Weights of a small CTC audio transcriber: trained on short read English sentences (LibriTTS-R).
Rows from block 9 of a small CTC audio transcriber, named by matrix and row number. Rows with one number belong to one neuron. Each number is 128 + 32 x the weight over its row's rms, rounded and kept within 0 to 255. All counts start at 0. Numbers have three digits each.
After each neuron's rows are labels from the 100 clips, of 14976, where the neuron reaches its largest size: "top examples" is what is common among them; "loudest" is the band of the loudest frequency at the time of the peak. Only what is clearly more common there than usual is listed. The data: short read English sentences (LibriTTS-R). In brackets: how many of the 100.
# u: gMLP up (value half) (model.blocks.9.mixer.u.weight, 640x320), inputs 107-213
# v: gMLP up (gate half) (model.blocks.9.mixer.v.weight, 640x320), inputs 107-213
# out: gMLP down (model.blocks.9.mixer.out.weight, 320x640, transposed), outputs 107-213

u.449:104143150114131161176144139097186114132109168143085116113123137171177147160191169152128118106127090135113138133146089164100123094145153112084146130093062096116077103188090183103191102144173064146102136169107138114113186138153130151174054131127068125117104183132074137149110084126100102136095123141068061157138112147142116
v.449:119092119131141071137111058116154136175144148097171133161059114128170105110131141119157132145121117149180116170156102112090114158091124146103075130065070092169126175130079161090121085141120170180156193113126197165106067072109080099140102156124123103170125171121116198164177131077177081139100126170155156118079135131098160
out.449:124176103075153112112123167104128133138160112177165146128170113148147204182134138140133169116137163089072102154166120101115080122149159109153172113126089114120067137154115120150095074116122134114122135149172073135109178093140148158082112107089091159095176159114176077131087060160064090137167107134121131078105110145131094
top examples: the word "all" (39); the word "well" (32)
loudest: 500 to 1000 Hz (65)

u.10:111137063137128074193120130152110091049130087124159126126088144125120180117134028096145143113141124150130152102156115176093140143130144090160091159172137100146125140147151165156107103117108102167119147080080159129097155099136189147079119156105134151124182143112069182150000169162157129145118142132127157109144152145122137
v.10:114135054172127142093142144097126144102097095164120127113187173079124159158168097162140093096127122133115121106160123128050114100151192117126098130124128094086166106136106098186111123108181147082111108143100099109137137145089068109113096192116084123155160104205161113149125145135174104147096121091088081132097121112070139
out.10:198147168137106144132144106191127137190044179091142165130141114168155144153067123102147161118156107167113137134108075130132146109142143046114136085186118082109132114103169113148086157139111130081154125123056112127171141122124192129183075063079206161115132115128143173130168095081146141153174174152183165124105124170104170
top examples: the word "it" (80); the word "is" (30)
loudest: 250 to 500 Hz (55)

u.59:153134158133166058179123092108053074117133077120076124142101120119110119160139143107173159156085111122179125050135184150137112170152099112065120121113146116082146088143098119100155129186161186057108096108189156131152169161161196065111114082143067100151121152108150143124123090091155065105187143143142123089159160087142151
v.59:171097094152157142117123139115082151126106154132097126171171101131102148097105087114065176028108126121124085146113137150140143112056147092137169154116123141101101211158095120093129149141087145119126111144162104143190144107128118129147183131139104074119152161122174178126145041085131144141094121097185045102109064178108142
out.59:139163184136163147075143112098137157147133171111105133169142116155181130192118108139095132138116079127130096111053194100104199058136096151122138162085097100199106109100113145125120106099194150178096185123154117127155165128156164149053057184136115090097101097137127068108099141080128145154128081119143079110109133117140078
top examples: the word "all" (30); the word "of" (26)
loudest: 250 to 500 Hz (43); 500 to 1000 Hz (26)

u.243:162148126158081130165094142027097105110115143166127158097158171182117171130125092164150040182073126140135149095106091086203174150067139181115142084093132126101122109098121153149140122134186136182136212096076126041125128117105073122104124091083119139135098145109109137170082174161184116180149117109151060139105127125185143
v.243:158113089136120118142129095135143149145129051103066138114161180052085141110109162102138145142103144149154147108112161085083110178130074149095169070083107141136126083146097153127131124121140124161133174137120122089140187112120089129122100145128126154141108093180128136081126097103116196058197127176154087152147096061159063
out.243:112095100094122076150085092131113080063086156153145160055183110116181142135115129205120144180140106158142117137178091145192154171078157101159152172104137120147109168105118159147080087076146143158127100157137136129143158083115143132138111162134123178132174116110133143147175112202112069079144118171144085104181122165095139
top examples: the word "people" (73)
loudest: 250 to 500 Hz (31)

u.477:140190142130166129099109156189144145085135100153121123086161105134116162081126129124133143169106102195188089106116101137132103093145099105064160124159111094174131134148074112158120125138190172150126186084126155090179069152124126178141164126161121130095136126119138163133144104133138058146107078182113153129113101138180139
v.477:129102108088077178167032098134161173165135158136127076089122116116145084106166085150086160153110163075136140095164137200111120064147137188066138125114107144128113079177116149077103157106117137140085097131175180132085091152127160141150149121135152159104124043067122101105129067136091091098109133080108144151151100169138075
out.477:155142121152068094147160119079112095148130185127125126115086167111099143136156132150122127124109131087156174173091117145076103096032107129181081118087177123162144148030110111182111084152091140110150152112094149165125120208158153117107127103153127166169109141127137176141116101110151122153107088111130097148142187128183179
top examples: the word "i" (91)
loudest: 1000 to 2000 Hz (31)

u.385:127109144060174184074146167150116218165118092092151107130105109068117073175166111153127115080180144139107103190077147147108126121097148107168059147148169126144149162161109106154136094142082176135150131103193100171109070131112156155130108065121154116085091148181090125124146134156189123102075121176121108134148157116151184
v.385:153101129173107093147108060129116115137212105190116207154169116170110108115191150147086137141117140097119161138225105115103104151101134135089137140107164169076189089104142117151152164164137077128156170142094087177121115118100119146165049142155146113137161167116091128058102112149133127086126121099107098139146104212147127
out.385:157171104105147147081082140184138161153120174138110113138062145074135118108089134118169077158166126172170123143115118156130170095111188190120093144114186086123110164071109123109079129137118170106137051144128131071101091117094183113190197112161191154179142157156141126132072137131195119125074165122141124101171132127108109
top examples: the word "own" (42)
loudest: 250 to 500 Hz (31)

u.365:131138122144105170150168132106100138167137158171120156109111105131108065108092160125095148121126113129172067170136108160186092075113167162146162100124175155165157079109110131138091085177174111179144194116101131133117119138109047128116113118087112228160128155130163150175106122107108122122211140108140074159185088110111176
v.365:126150144124221112147135136156147127175122112138145156102162080123168105084161146148107135126075110222100066145166176116133130176094171081100117162124118071124138087108142112124145121110127207147132143086101161158111196096103164105100114177162138095149112044165127156136146107134122115083067072165127132101153112157137162
out.365:140109090137065135117079132139101149121088153120164155094157128184123178161114179101131097148112128130162127149105107072183112058145087125072122158118126156119109110160198078030115070104207132118070127168124160144128130117182098138127113123093119113034098121085100150145047146128123094083101143120105118203108169098109156
top examples: the word "you" (47); the word "didn't" (26)
loudest: 250 to 500 Hz (30)

u.441:091117186139111152172133092177124173138064122112142149146098151171181060180135112132141140121151053082128167151124136073080139223123094126097155110106124049126187129189100097090162101085156095113156200168125107179109172128153179137111157106143105148123146150122114174101137112090148131120067199192091106086082114162077083
v.441:152114100085096137124116099093124081171107092102126121127137098074089114190134114147157113123120179175106106079104097160100043118197080133101092142167074101153171083142158182166133130151118104092097142091124161170109107109132136178129054191092122137109181134180118142146149131114094139126131116133096129172065063123130141
out.441:169081174155184099133153146115114137158163140159235173124143131145119096158097160134133134084079157158181145111145146160132097085084112159182131103155131094096217110107088122114118125171122133122140131153142168113111120159104116104123085124149106091111154128097103142131136133125132074159134162116182044096157183182129159
top examples: the word "it" (35)
loudest: 250 to 500 Hz (44)

u.87:139120086144152138140118115134128092151171074084133118145116077077147142147101141126152162144158106129103142151118156078138124147156168107106095045161110163123086114099184119129156177168097111123109120156076096237118163064084130151134094098136105133172122084144156131188127150161139087053101114104079132070145135161108187
v.87:159140136154189118083078161147103062067202115162152128103083186112121152173101097155134180160124202106123127152124115205107152078152121118129180086130112104168119107111118170079095112147124118201116139096102108094149091136090055128166154145151111156107104130161135101132100110169116168101139151145090168134096051089137153
out.87:104096084127172155138140097115134146122106121078070113136136135074163154069150103143113116183115156133131187103002170132144128115113097060160119166132087095217137128111124139114141134151131107140146086140139117143173095121071141138158155152091131196096142120120141130128164117113108067205075097141154132151112142130132137
top examples: the word "it" (95); the word "was" (50); the word "is" (37)
loudest: 250 to 500 Hz (44)

u.32:138137186148095104085110156078094117091091208148155156099135131157141085133103123181133148126148167112112142134140124066101175100135097152143115126084160134150122127147119172159084119127153136089121107161079098193153134092162104137169120117076147134129119129099112149113144142055095108189115114173129181150173179066093155
v.32:215068144083143158182143197196127072151133168135116114167136146134122171119118129081133119099094172129148139145146153111147093123157109131103093092115088058158145149125177191139132118121118124100126133068158115153194105097132101161068150080113131157123088130146089046171159143133093101143153125119125151184135109129143140
out.32:103142121142152152127131197095109079121116138104126146151114121175133129126123068146181106129093154086127108074175183114095162109175151102095120092123081087181089135121106117179123175193162103093141114134138117094137151205123113130094068104070147153120222116126148106143086127172156138150136186163088126160143156143132134
top examples: the word "long" (37)
loudest: 250 to 500 Hz (42)

u.518:076059118177132152112111098147185124103169152077103038075089107139142145077140109147101111152128122153140114087118088172086097151151102095130076103131087108126155113145130082138167108131070175082147141082131132124120134133165125106158116117122206141145107161178121177063153095113149095158177114155097087163216174063133074
v.518:151044099138201157092189101178110123155139175096131189159110130119107116156141198163181135174140101145159137131137119188114127098124162179145129123053129109080133070090098049092133136165177129091131173171067184130116149123165125131145169161141169108149139121152149151095130097131126111143114086188092120131186128138077124
out.518:103164181122126167126160126054120105132135138110115143126165124103134171132145172132140115161120117145063124076052108144131149113123154093141129136114115110121119149117170171099224135068135094197112166095108112125062144085099092095101080085148110172104078106127103136031195173101185088131180068156141066119090123125125103
top examples: the word "all" (35); text has "always" (29)
loudest: 500 to 1000 Hz (49)

u.595:157111101097106133119100166125099160100124168141094123142189131094133085092148093130077024121151087107075116069148200131129107144221111161109099139150122092191139066073124131127132120131157099058147166105105166149113125159087092084149176156119126136083144126117072141164085111107085150077118076123128114096109106184167124
v.595:093135120071153145130157164121164124105095117155099132147104199147143144152127149174115071097108138150061042161121146175108087097108160214126120155137136122171072068153161092120139144122111087182109121180127079115111118075110147088080204101140151120105144094077175133067180140081130125110165170100118112122090128144122163
out.595:130138102162101100120121116086107134186128171130165135152089139130156085110094139156148100064113085158167077114171152111157136058070096126076129169156123112128140141105117111160175142178171177079095085139121106154130121180103174146102136134108110045103150154061138142164102032088129127173095101136140124109096119144140091
top examples: the word "i" (62); the word "not" (26)
loudest: 1000 to 2000 Hz (35)

u.199:140084182189114131141116065160114115144143103111083115159124102133133159157107159136160090117130099148153144144118091157094123145121141144108161187073130099131110101190124126119141101134177125107060134124152120126099129113087135137125114180125158183071082175130102187112093165113105102134104095162130142154158144174089132
v.199:042128100111170130100190099170140128154090182109098086173202156087177110137126118116167127102121190123190122142135098184127137081097122126078114094071128175102100166128136174100162093148171137175093163114107086176094133114146168056164114105084138136120095149095138138146112145073117101116128168123136122137120126122131126
out.199:142118069130148130078135189124132136162187165133088164182103092132118152135116125114131128149155116205082146160114147153150139106102133126124138143129150136133134138051082130137149101120145121136117114129162112090116110027124134130114131040064127134127139107103092156163151178160100119117145123073105063123176142134160148
top examples: the word "you" (92); the word "know" (26)
loudest: 250 to 500 Hz (32)

u.17:139177095099107126129126187142141139173177153126117095137134111137113098129111175188126117103079130134103086098095115199081123173185148103163116139114126115129105125197160139139084154127145156164096083162158128122122090148126118103106131152127088138114158125120159110093090212146193110138128166160129166134172174127150114
v.17:135175143131129150146127182125127119114151131091083082155111186115102162122144094127091105167140114151147152073093178116164178112118114154135134114130095137080147146119150130127139081169116156165189159133090102154159122132128123029142109151100158156109106090150109131090098124168084097099164116103119142095091141166193113
out.17:131113106192094127166148089162144125070083107123128184062146152137108117147192158177106136096107137127139165181123187071135144104131110175067081136095118194127139056142096119088102144127135147157146147120105155115077103111138057130171124098106131166134129115142122117135108121107145066126141143211177125124148165067122095
top examples: the word "you" (50)
loudest: 2000 to 4000 Hz (37)

u.554:189158148136136165099216122105091101120122144208115154063083111107094130113088158148100101126123180132101091136102146108118146167143098096111142204156138143115129139113089150108136181140144134124100105133142150138173104097085107122164107141136097191132110136091190084181115130070131115123101109115121228100119128137075163
v.554:166172111129131182146141059138211167073098147120068134133086093142135163118095148150119124138126079112116141066098110167141132083122136161080136111122155094206182068093075126116170122104137169159158082103125167134126120176112164179146141133114187120076098084135171105136091122179129107177095119125105129183085074105110095
out.554:138069169129050212121109115163183176093137135099132114096146194146099114124129159111155154110160100153141146075102127109151102157093133149175128160140108135107152117110135080108183173151115115112081118135186116111124169115136130115093106080134064089084116149126078109163130167203184112095135192163085097149103131159105132
top examples: the word "for" (82)
loudest: 250 to 500 Hz (39)

u.552:119171199098120120113125124094107129125173097143109101069137142189171138158166109111111104105098095112163119142102150166163116136171082093165173176118126113100125099129127189150091139209117132134139156122106115059154136042121138116100118159150138158095113105120108117161106211096195118136082148146162159111122088128151127
v.552:105106193165167151103127118153087158061142128088159089095060117136105091161114118138139096063149192143119084140099119057140141128238109079117141180116111067149102146097077157093168087106090060146097153170130130100106102172114107142115160106132121148111138154139177099153057184185138125125080094120107188123148095110199174
out.552:160162108175111118130093169106177101149151117159151121140140182125140134111170111116083108059096129109104220084068102097109086146065088141097098114128144143123111128208127084180158125123124131140151145109130074122119108109098130114090149153125145162112113124193163107187161105113051150151099199126142170082113080136139143
top examples: the word "for" (51); the word "from" (33)
loudest: 1000 to 2000 Hz (25)

u.426:141105076138106169132125161150095126086088164099070165126188149119179122164123132154112126147200111110144056147150057122093093117151170138089139135149122113116123139107127136184105106116113205113120154140129135072154121177174123114107138087064160070108093094137061206142144088127153073144177166148107160111148158149127158
v.426:132170165087153097131205110123112149094143144129163137149136125145134127064152152195063111124113090160078123145133093170053147171109169121075117128160096130100057073176154134146107145115129155112181081147129117088111212098136114162061087127099160165139110156169102155163144086119169094093156105146176126140172184152117106
out.426:165081112161086096124102086084107053160112206109092120106121186152121126167194111110162165109157105103172120119136131086108097109148093108125129097125137164144106180153104098170094071128127093088144095119120117196121114150172129074115078127142142141178159094066130165182105076077163092041123146159155129169115146146138085
top examples: the word "you" (35)
loudest: 250 to 500 Hz (37)

u.308:140149112145192116111121124104159127125131114111113136121125173163129099130149139028197073125096137164110187134094124078132141150118034150155111121068087096161088137095111165155169156185132122126134166118074173123157128123113138172126167153122101110161160148097106086115202136094135107207123131153166167207156099117112135
v.308:093097093156139072125102154117140172137117155134127100158139123162146161100143185155075125139093154097108092178063177093133105124144106167159090104137076119085181141169136173167139107134163142094124150132138107146136119127141055086156119116083144076152099099095105065082140068095148137159143101116106079078172090116132080
out.308:120132073103113134121174074113135108154089139128087139106140167074111117044079100129153165103070120123166096156148168055154162169132163154101127078089146093145139131132157166111158135123139142142112093170085130167151177171115193143141088086120143106112112160147116127231134114052120109137110140131117164116104103093052173
top examples: the word "long" (33)
loudest: 500 to 1000 Hz (42)

u.451:142142119163087113118097101084082172146099121113058117168151125132138093176135093181120088169131136068110165139088173173084108123098088166149155179108142101108139119106104187074135111158100132105121104148182191103160131158194155174113085134159149094147115090093158077071098192090066144127104130147163124122196082158134144
v.451:155131117071086136148170102095155168091059150139141170111085102105110098165131160163086100135117158148079138120105130136107070159052074141113106136067127082126086118112088129150113131114186146132151122187138129149152168139138113147195132052151130089088174075169163186149143091134115166125175079114076073097164144155155116
out.451:070145140124128110151108093127108149142122141136120090118091108059147124183043170127102088096136158148125137076109118145121138185128106132119140114098162109144089179134191101140188149096177119148168113134116090108065089131110172097081135121122117170119099138208217133141127090084162171175138160089124154128173095100134131
top examples: the word "the" (96)
loudest: 250 to 500 Hz (43)

u.563:149167073135167099130106166137125155113103099144117123097152174174136099174124120131125070105147153159085110116079144136188148091124060093129099168127145131140108016101123163131112091152122094096141147161086141129188106096099098179089101136228087150107111121128155135114145135141129027142117133162149132150141119114175109
v.563:146089125142112126118127119158167112132079094184086120130051133097090115119104140154148150095165180118147113119129159144138156125148110103129142116090126148147129121077167075125091139187097055112107164154123097138141120140098153153165103174146106113189114118121161138131168156122107149110136175186180076132099127058083140
out.563:107121106126115167131124163164067109145149092127140126186110132091156128154095188184142135166106130190118105151076049124103133077173135133108122152130121137162173139099149137095104129148089186126161098111079099158098094119089160097149167149073133141065123171109093125088170184164142104087103152143088071072144149103154133
top examples: the word "all" (29)
loudest: 500 to 1000 Hz (46)

u.215:094117086153137100206114173124124151104113162101123127100134105128105164097151115106083074172082110121105153097143160099086129195138159130074127128145148114084123182145150134075112151118100148146092141082114077119083115137072121178125172132143148140116063096174140104148160216117138163112139153097106129156116130171060083
v.215:084139113134130124158167153104170168170092155094140092193106089085074124096108135162133106173085109144199114143141117130160097148125095150123103136154117120167136065101101074186156184124150090082064126147076122146081181133089166131115157147140114137067107160094142154134157131108115100120174135129113076178095157168179052
out.215:123115079111159152141121137129120149138143153123166121117088111174149170115133150174070149126113160108120182109132122120119103130136145131114111064099095152108128037171088136147128084105133137148192133116072124164071155159126128171129112132109128104104094106124113132096209092123146115167105113146098135107137167135086143
top examples: the word "i" (77); the word "what" (49); the word "you" (41); the word "that" (39)
loudest: 250 to 500 Hz (53)

u.496:123154107157104118162192079119127095087151138104116081121086138162152176137122081109168113162129135101107127118139116165083116106159109137099103151128115129114070136045123120108091166151142136166188131067122178188093104130160174196127107159150075146101111134084079106144091220134119123162093132156169176104126143139126159
v.496:139153177140148145131143125145143126146124108124114119135172139125066147070174053131118133141100116155110115116123117119104134091115159170178064157101117189144105100121112142151169133154191119115106137156129118155139221062113084196144054156117121130150135121175102119150190108125154116109104120175055092109096112169073100
out.496:195126152161087081188101133177128092180134157119076112121135138117149076195127119091161115111168097144118172171116153120064081099169135065076147089084151172141120184129101155116106099134120116123104114081128086136112138115168143128167068120161142188165100095110136139081116126089156069157124125090146107117139074141132132
top examples: the word "it" (98); the word "of" (28)
loudest: 250 to 500 Hz (31)

u.222:063171085125135102135121129159177119119091168142150114097175148103124120110078066159154160153135141141081155176183132126168116102175147125138109194132097107143136132071124186098126131082132103138120107148098120195156142052133109100110112174109173155161140094157120145077080139088093150120129083141107153146148081126227129
v.222:126153160170096103171166184181103079122123118117088135121081118107131149122127156117127131075154120106106115195130091087160080121117187124153101104153145125143128087099136148206145137145164109096099095080141131142147105116085167134115064163196078169149101142103142073126154149108090135129105158145137152151083111147101161
out.222:057111152094117158135162160046150152120162162091089107125075156160164091169154139095147120216118123134101144156112109115129157127094117171117146075127144084093094138080167101134171093131075153080132156176105103079176152101136166161212147135080074116124165130157099176196131120155074105106103108163119151101115142121130116
top examples: the word "you" (51); the word "have" (40)
loudest: 250 to 500 Hz (42)

u.315:133138137119160060105141147082154107174099134125138056151133112108142165138174125116115132123130132137076137172151131130167088114122124162181160161140081131094121152110119150081129052144156077060133160155141071192102166081124180162142152129112163082106160190122101119112166044127089036149104138133151104138140128152109099
v.315:147148176087111152168114141111102119055134136137122116175075124138134118141190138113095107099099191081131137126109100186094124078137073182105147120123145169131117100145087079061118100155141156174162176147136145135132129104109101112129157122131072110088131202158114065059125096180079117190150122124096135189116199169119095
out.315:086129114086119133139122143131139093157139104094103164122149182105162099062110159116159149095114102114138147147110107145131095101182213120038077187133148152172128076108186161113104150150111036180153126045076133135167112125078158139174145165096073109122081133138130106132111181077152150045136123162167117135118142173140059
top examples: the word "all" (39)
loudest: 500 to 1000 Hz (48)

u.560:161115067144181191131124141075130108081139189130086117158118134170126171103131158120157105093098185151189166167105146099189113120168144151113087155122171102109098156155159180084158178110126137124111144190119118151147129185108080120104151112162159114131132094145084147084075118131145089099071113137064143066094111077154161
v.560:102153188128148082109098087103134166129149083129121112157133148177140035138071191113167173120081142141061124099125142183136128128148085169093169141157102120089129107151080133144141125145126183192064134118146123138145136172125196111153143119113133137139111072103163168167164104137147097128159141063097119142144158137165133
out.560:164130125139128141112130114101085110153077074175135062139119149140117161160101152137163169080162084130123161066074176105102127121123135142123189071209130190088143074165111137193129151120094130119171180129134186121111193079128114118129128136184136176149171142122172162155070091084118108128124065091122111091128133123093118
top examples: the word "the" (55); the word "of" (53)
loudest: 4000 to 8000 Hz (35)

u.618:104139082100159176104140094128054174074164171070120069152130133130142142169104155196158100093128110155154167148179109103108104177100152173144172117165149162125118122103113150151137174106158103140155093081078117114162164071103135087105148144114102130054148131137097123159110134116112102075101187176137095149103154112083111
v.618:129084100154158099163165147198140126100089136129125128112134157098133141118092133157156105158095132109181143126120146118049117082058148109064122154136100116163098210187086146165166123088170145108123072135134148200091169093153147110127146146152144106152177058107103138122074155154139114098150145106166097087178119163088186
out.618:145101167113121062162143120124114106149148196111139119110107111139100147151127176187127097156137116146158160099134115164139080160147170192120164122155156146126083111152142150137106125104083153139139075163150118168140111146130162149123134149114056119086101113155165119104106109099173134104156072142129135136152177140135097
top examples: the word "you" (60); text has "through" (31)
loudest: 2000 to 4000 Hz (30)

u.511:082130131063137092188124037082170088132099118144107155130174181080172172117193091145114099165172117048161110110086135179149064091149133089098147145057153121152174129105174155114108154179136157102134077114086129127081149104161127130180177119165108082115127106098083085137160120128168088129109143142106173135151112160132152
v.511:123148118138139114174119119132119143135107153118070042122113110110069059135164115134125155098162091117186141121119187136117060203111140132194191119131169145136147107152121101095129115103158121034121081099073119128172182186114073167104107146101138157123151153117114173151166061072128134157168116141121089133168118152113121
out.511:104167125105131070097100145124119191097126171087138110144142121135095147122144119091162105142043101104135103118131153102088161105127118068146111128085104080126105119080126113123148072131104156116147105101117100179133117083145158163129111140107099053071121129070143148151134134150208095128142156142132087175138227124141158
top examples: the word "the" (68)
loudest: 250 to 500 Hz (36)

u.487:152091140173135095136116180093139155133136085117105085123140110178170150141161109148128062156172133189098104166160156099152129146184108147168103181059097148155141084121110107165117124149123139129092120106154121110107112110143159118145130086157122122090106173125132142114106195178197118119086114160156152091082166062112125
v.487:084146125058122141146130103172140138102144154172114099115120110173099146131172102132127164147160184157094116120133086129180117145156115140139181173091091047108142171146113125151146111155113094091093140069119162077154111073144147184184207161168168106159120125110166139101095185163177148142068111098124103121149137186132135
out.487:134120195194125055092141121065117114108054143119086119134122113105145107145121067094169138115070196089175102179135167154133160137130134115110095133130119150084148145087114104195139114141150131130127094145151133114093143129085160106077054093147152157120109124126161107197106124130080209132100131150124122157177128103103129
top examples: the word "cried" (57)
loudest: 500 to 1000 Hz (27)

u.475:112168114111151051182172111122189115156121169103141088134073120144154074120147112156158100061110145154163126127133162130173105140122140073159141137157135155120104130138116109144134165072081072163059101122136188140111121121053132172117125123167160111094151149121155153137100096072161163145120120187144158154148114143137155
v.475:121110093149092132097145162146128145179120128116186100130119116127130099117127144166087146196179133114087161150139112139165090134039196163110131127132085093060137160123134153127131076151179139146052096123084096120132116107126136062106094163123141091140152079140123128173179125164102160112139077145088099128136079147149092
out.475:149225123106117124122196126158120149121112183143104124063120071132141185078152139155126132120090155123154197139103170121099164112116124096132103172123161161152100071152170134198096179120121123153152113114074116110121115160145108131078091105105181164139105132104132236086075143123131163134126172155135144104117111128149152
top examples: the word "you" (54); the word "your" (30)
loudest: 250 to 500 Hz (41)

u.555:105163118094115171091110108138196119128147138101153075137148112087061137139107125180122158143070173129161167158084098112097187124071122111121126088187108144098140145168144189163102099150070101162098179129103121070134137129086134143124131156079174058155107124061200087174110162155089128102134110153107162152120143124110118
v.555:190127064088104124172151135168163097121161139124074116126175100071144133158152132136102128144147163155102068066145183173127119111088148141111125124135157177109143125162095181147107121118139091202164174141173115148159157099149096141116132183111172143097121114137115096088089117137136161096129106140146144183094129171096103
out.555:149147118132174149136125142140101139102135104160151126140091183119114192167151174185129194111142173145172111152148149126133036125116150128200081150064110122099154140035135112169129076092100081129171123157114199152137110117101130121134156107135096167146112081091173101160117143141115107119113168141135151117138145129112104
top examples: the word "people" (36); text has "keep" (27)
loudest: 250 to 500 Hz (49)

u.553:125165165156186135163088095118171142101108143093131117129163165101155132122089143102165151144148199105140094092077103144111118116068103125183135134151127116102125134162189197122132122156172160144141121140114112110108123149158129128116111148080131124114129131148139126121132175124175100081096089127189166177118151183067118
v.553:145128136179197087153079154110125106087109080081157120110122146128186185091129096093130131147164119118130113225097205170163119086130125140145099143168101106106136051107171126119128108129124154159176177168044118097171102168132162101135064149079152145103152148164070091147126137079156175116163135154166069139138142148126176
out.553:115121099095111179176103098134147132096068127152097148125173168149140095162096102177155107101075132114097143143133140159046109138156111179181128075113171103127120098081169073127169170084112158142110070066155125137155124116168153146119122185140150169153106135166084090180112094091151123147105146102102134147133126180125120
top examples: the word "cried" (46)
loudest: 1000 to 2000 Hz (75)

u.73:030063136136112094158138071126153113098151073129087128146147150120147083142076118156085081108185119181170168101128096148141135087120088105122182190142116186173160172141168161164123121115139155139110145112134101154181065134131148102118112167096118142126142135159141132148126135149106122165098093112164031155142103111094152
v.73:158124097145059141116096055137065114135183166177146141105124152100141104121153153116096121130172154123102081190191136081082132145074119046181107083163142157044111156149070109148116137150126162186111120149122101119088122110056092164143124123138109163121120139149215169111129140146160116171113074116139150167149138091180106
out.73:097134057179092156117201105139150128064162102104128084172107120109173088161110149158115147107122127168125123131112155063104134145139138121065168136122156120115082157120110196102126160103142181158177177115136198152159085146091104142081096085088120096084147120135124140157108148101115179124152124095164141107113098101069118
top examples: the word "the" (98)
loudest: 250 to 500 Hz (50)

u.452:185128151084131122167110132107148084088175151078104173165092168120129154136197089144143179114121093112135088097089123135149121167178179156186092127121175086135132081117153087109125094188091074113135148151120107138084175142103134163138099106102153095150124173165142121150110145063163153133109174142080121153085086163111132
v.452:160173168135170160107143129142092146143078140157172142152111131089124118117105090178110126094116119142126183113119098120122112137142129174152137133145187111093173163158103125160123130144088100111106110157043061046155149073118152081127171107133090103136105135116115162164113137092122130088114123149153090122164116115076132
out.452:090088183173064073153100092146094149096106134172125059109176121145120104165107144109064127146132086159107082148163082146123164137131092131140132111128162131103134117164067224154189179065128118136146140119106116172165181086116169150161100104084076125108094099104099072079142128138145116182112096129160118172125194114188094
top examples: the word "it" (39)
loudest: 250 to 500 Hz (45)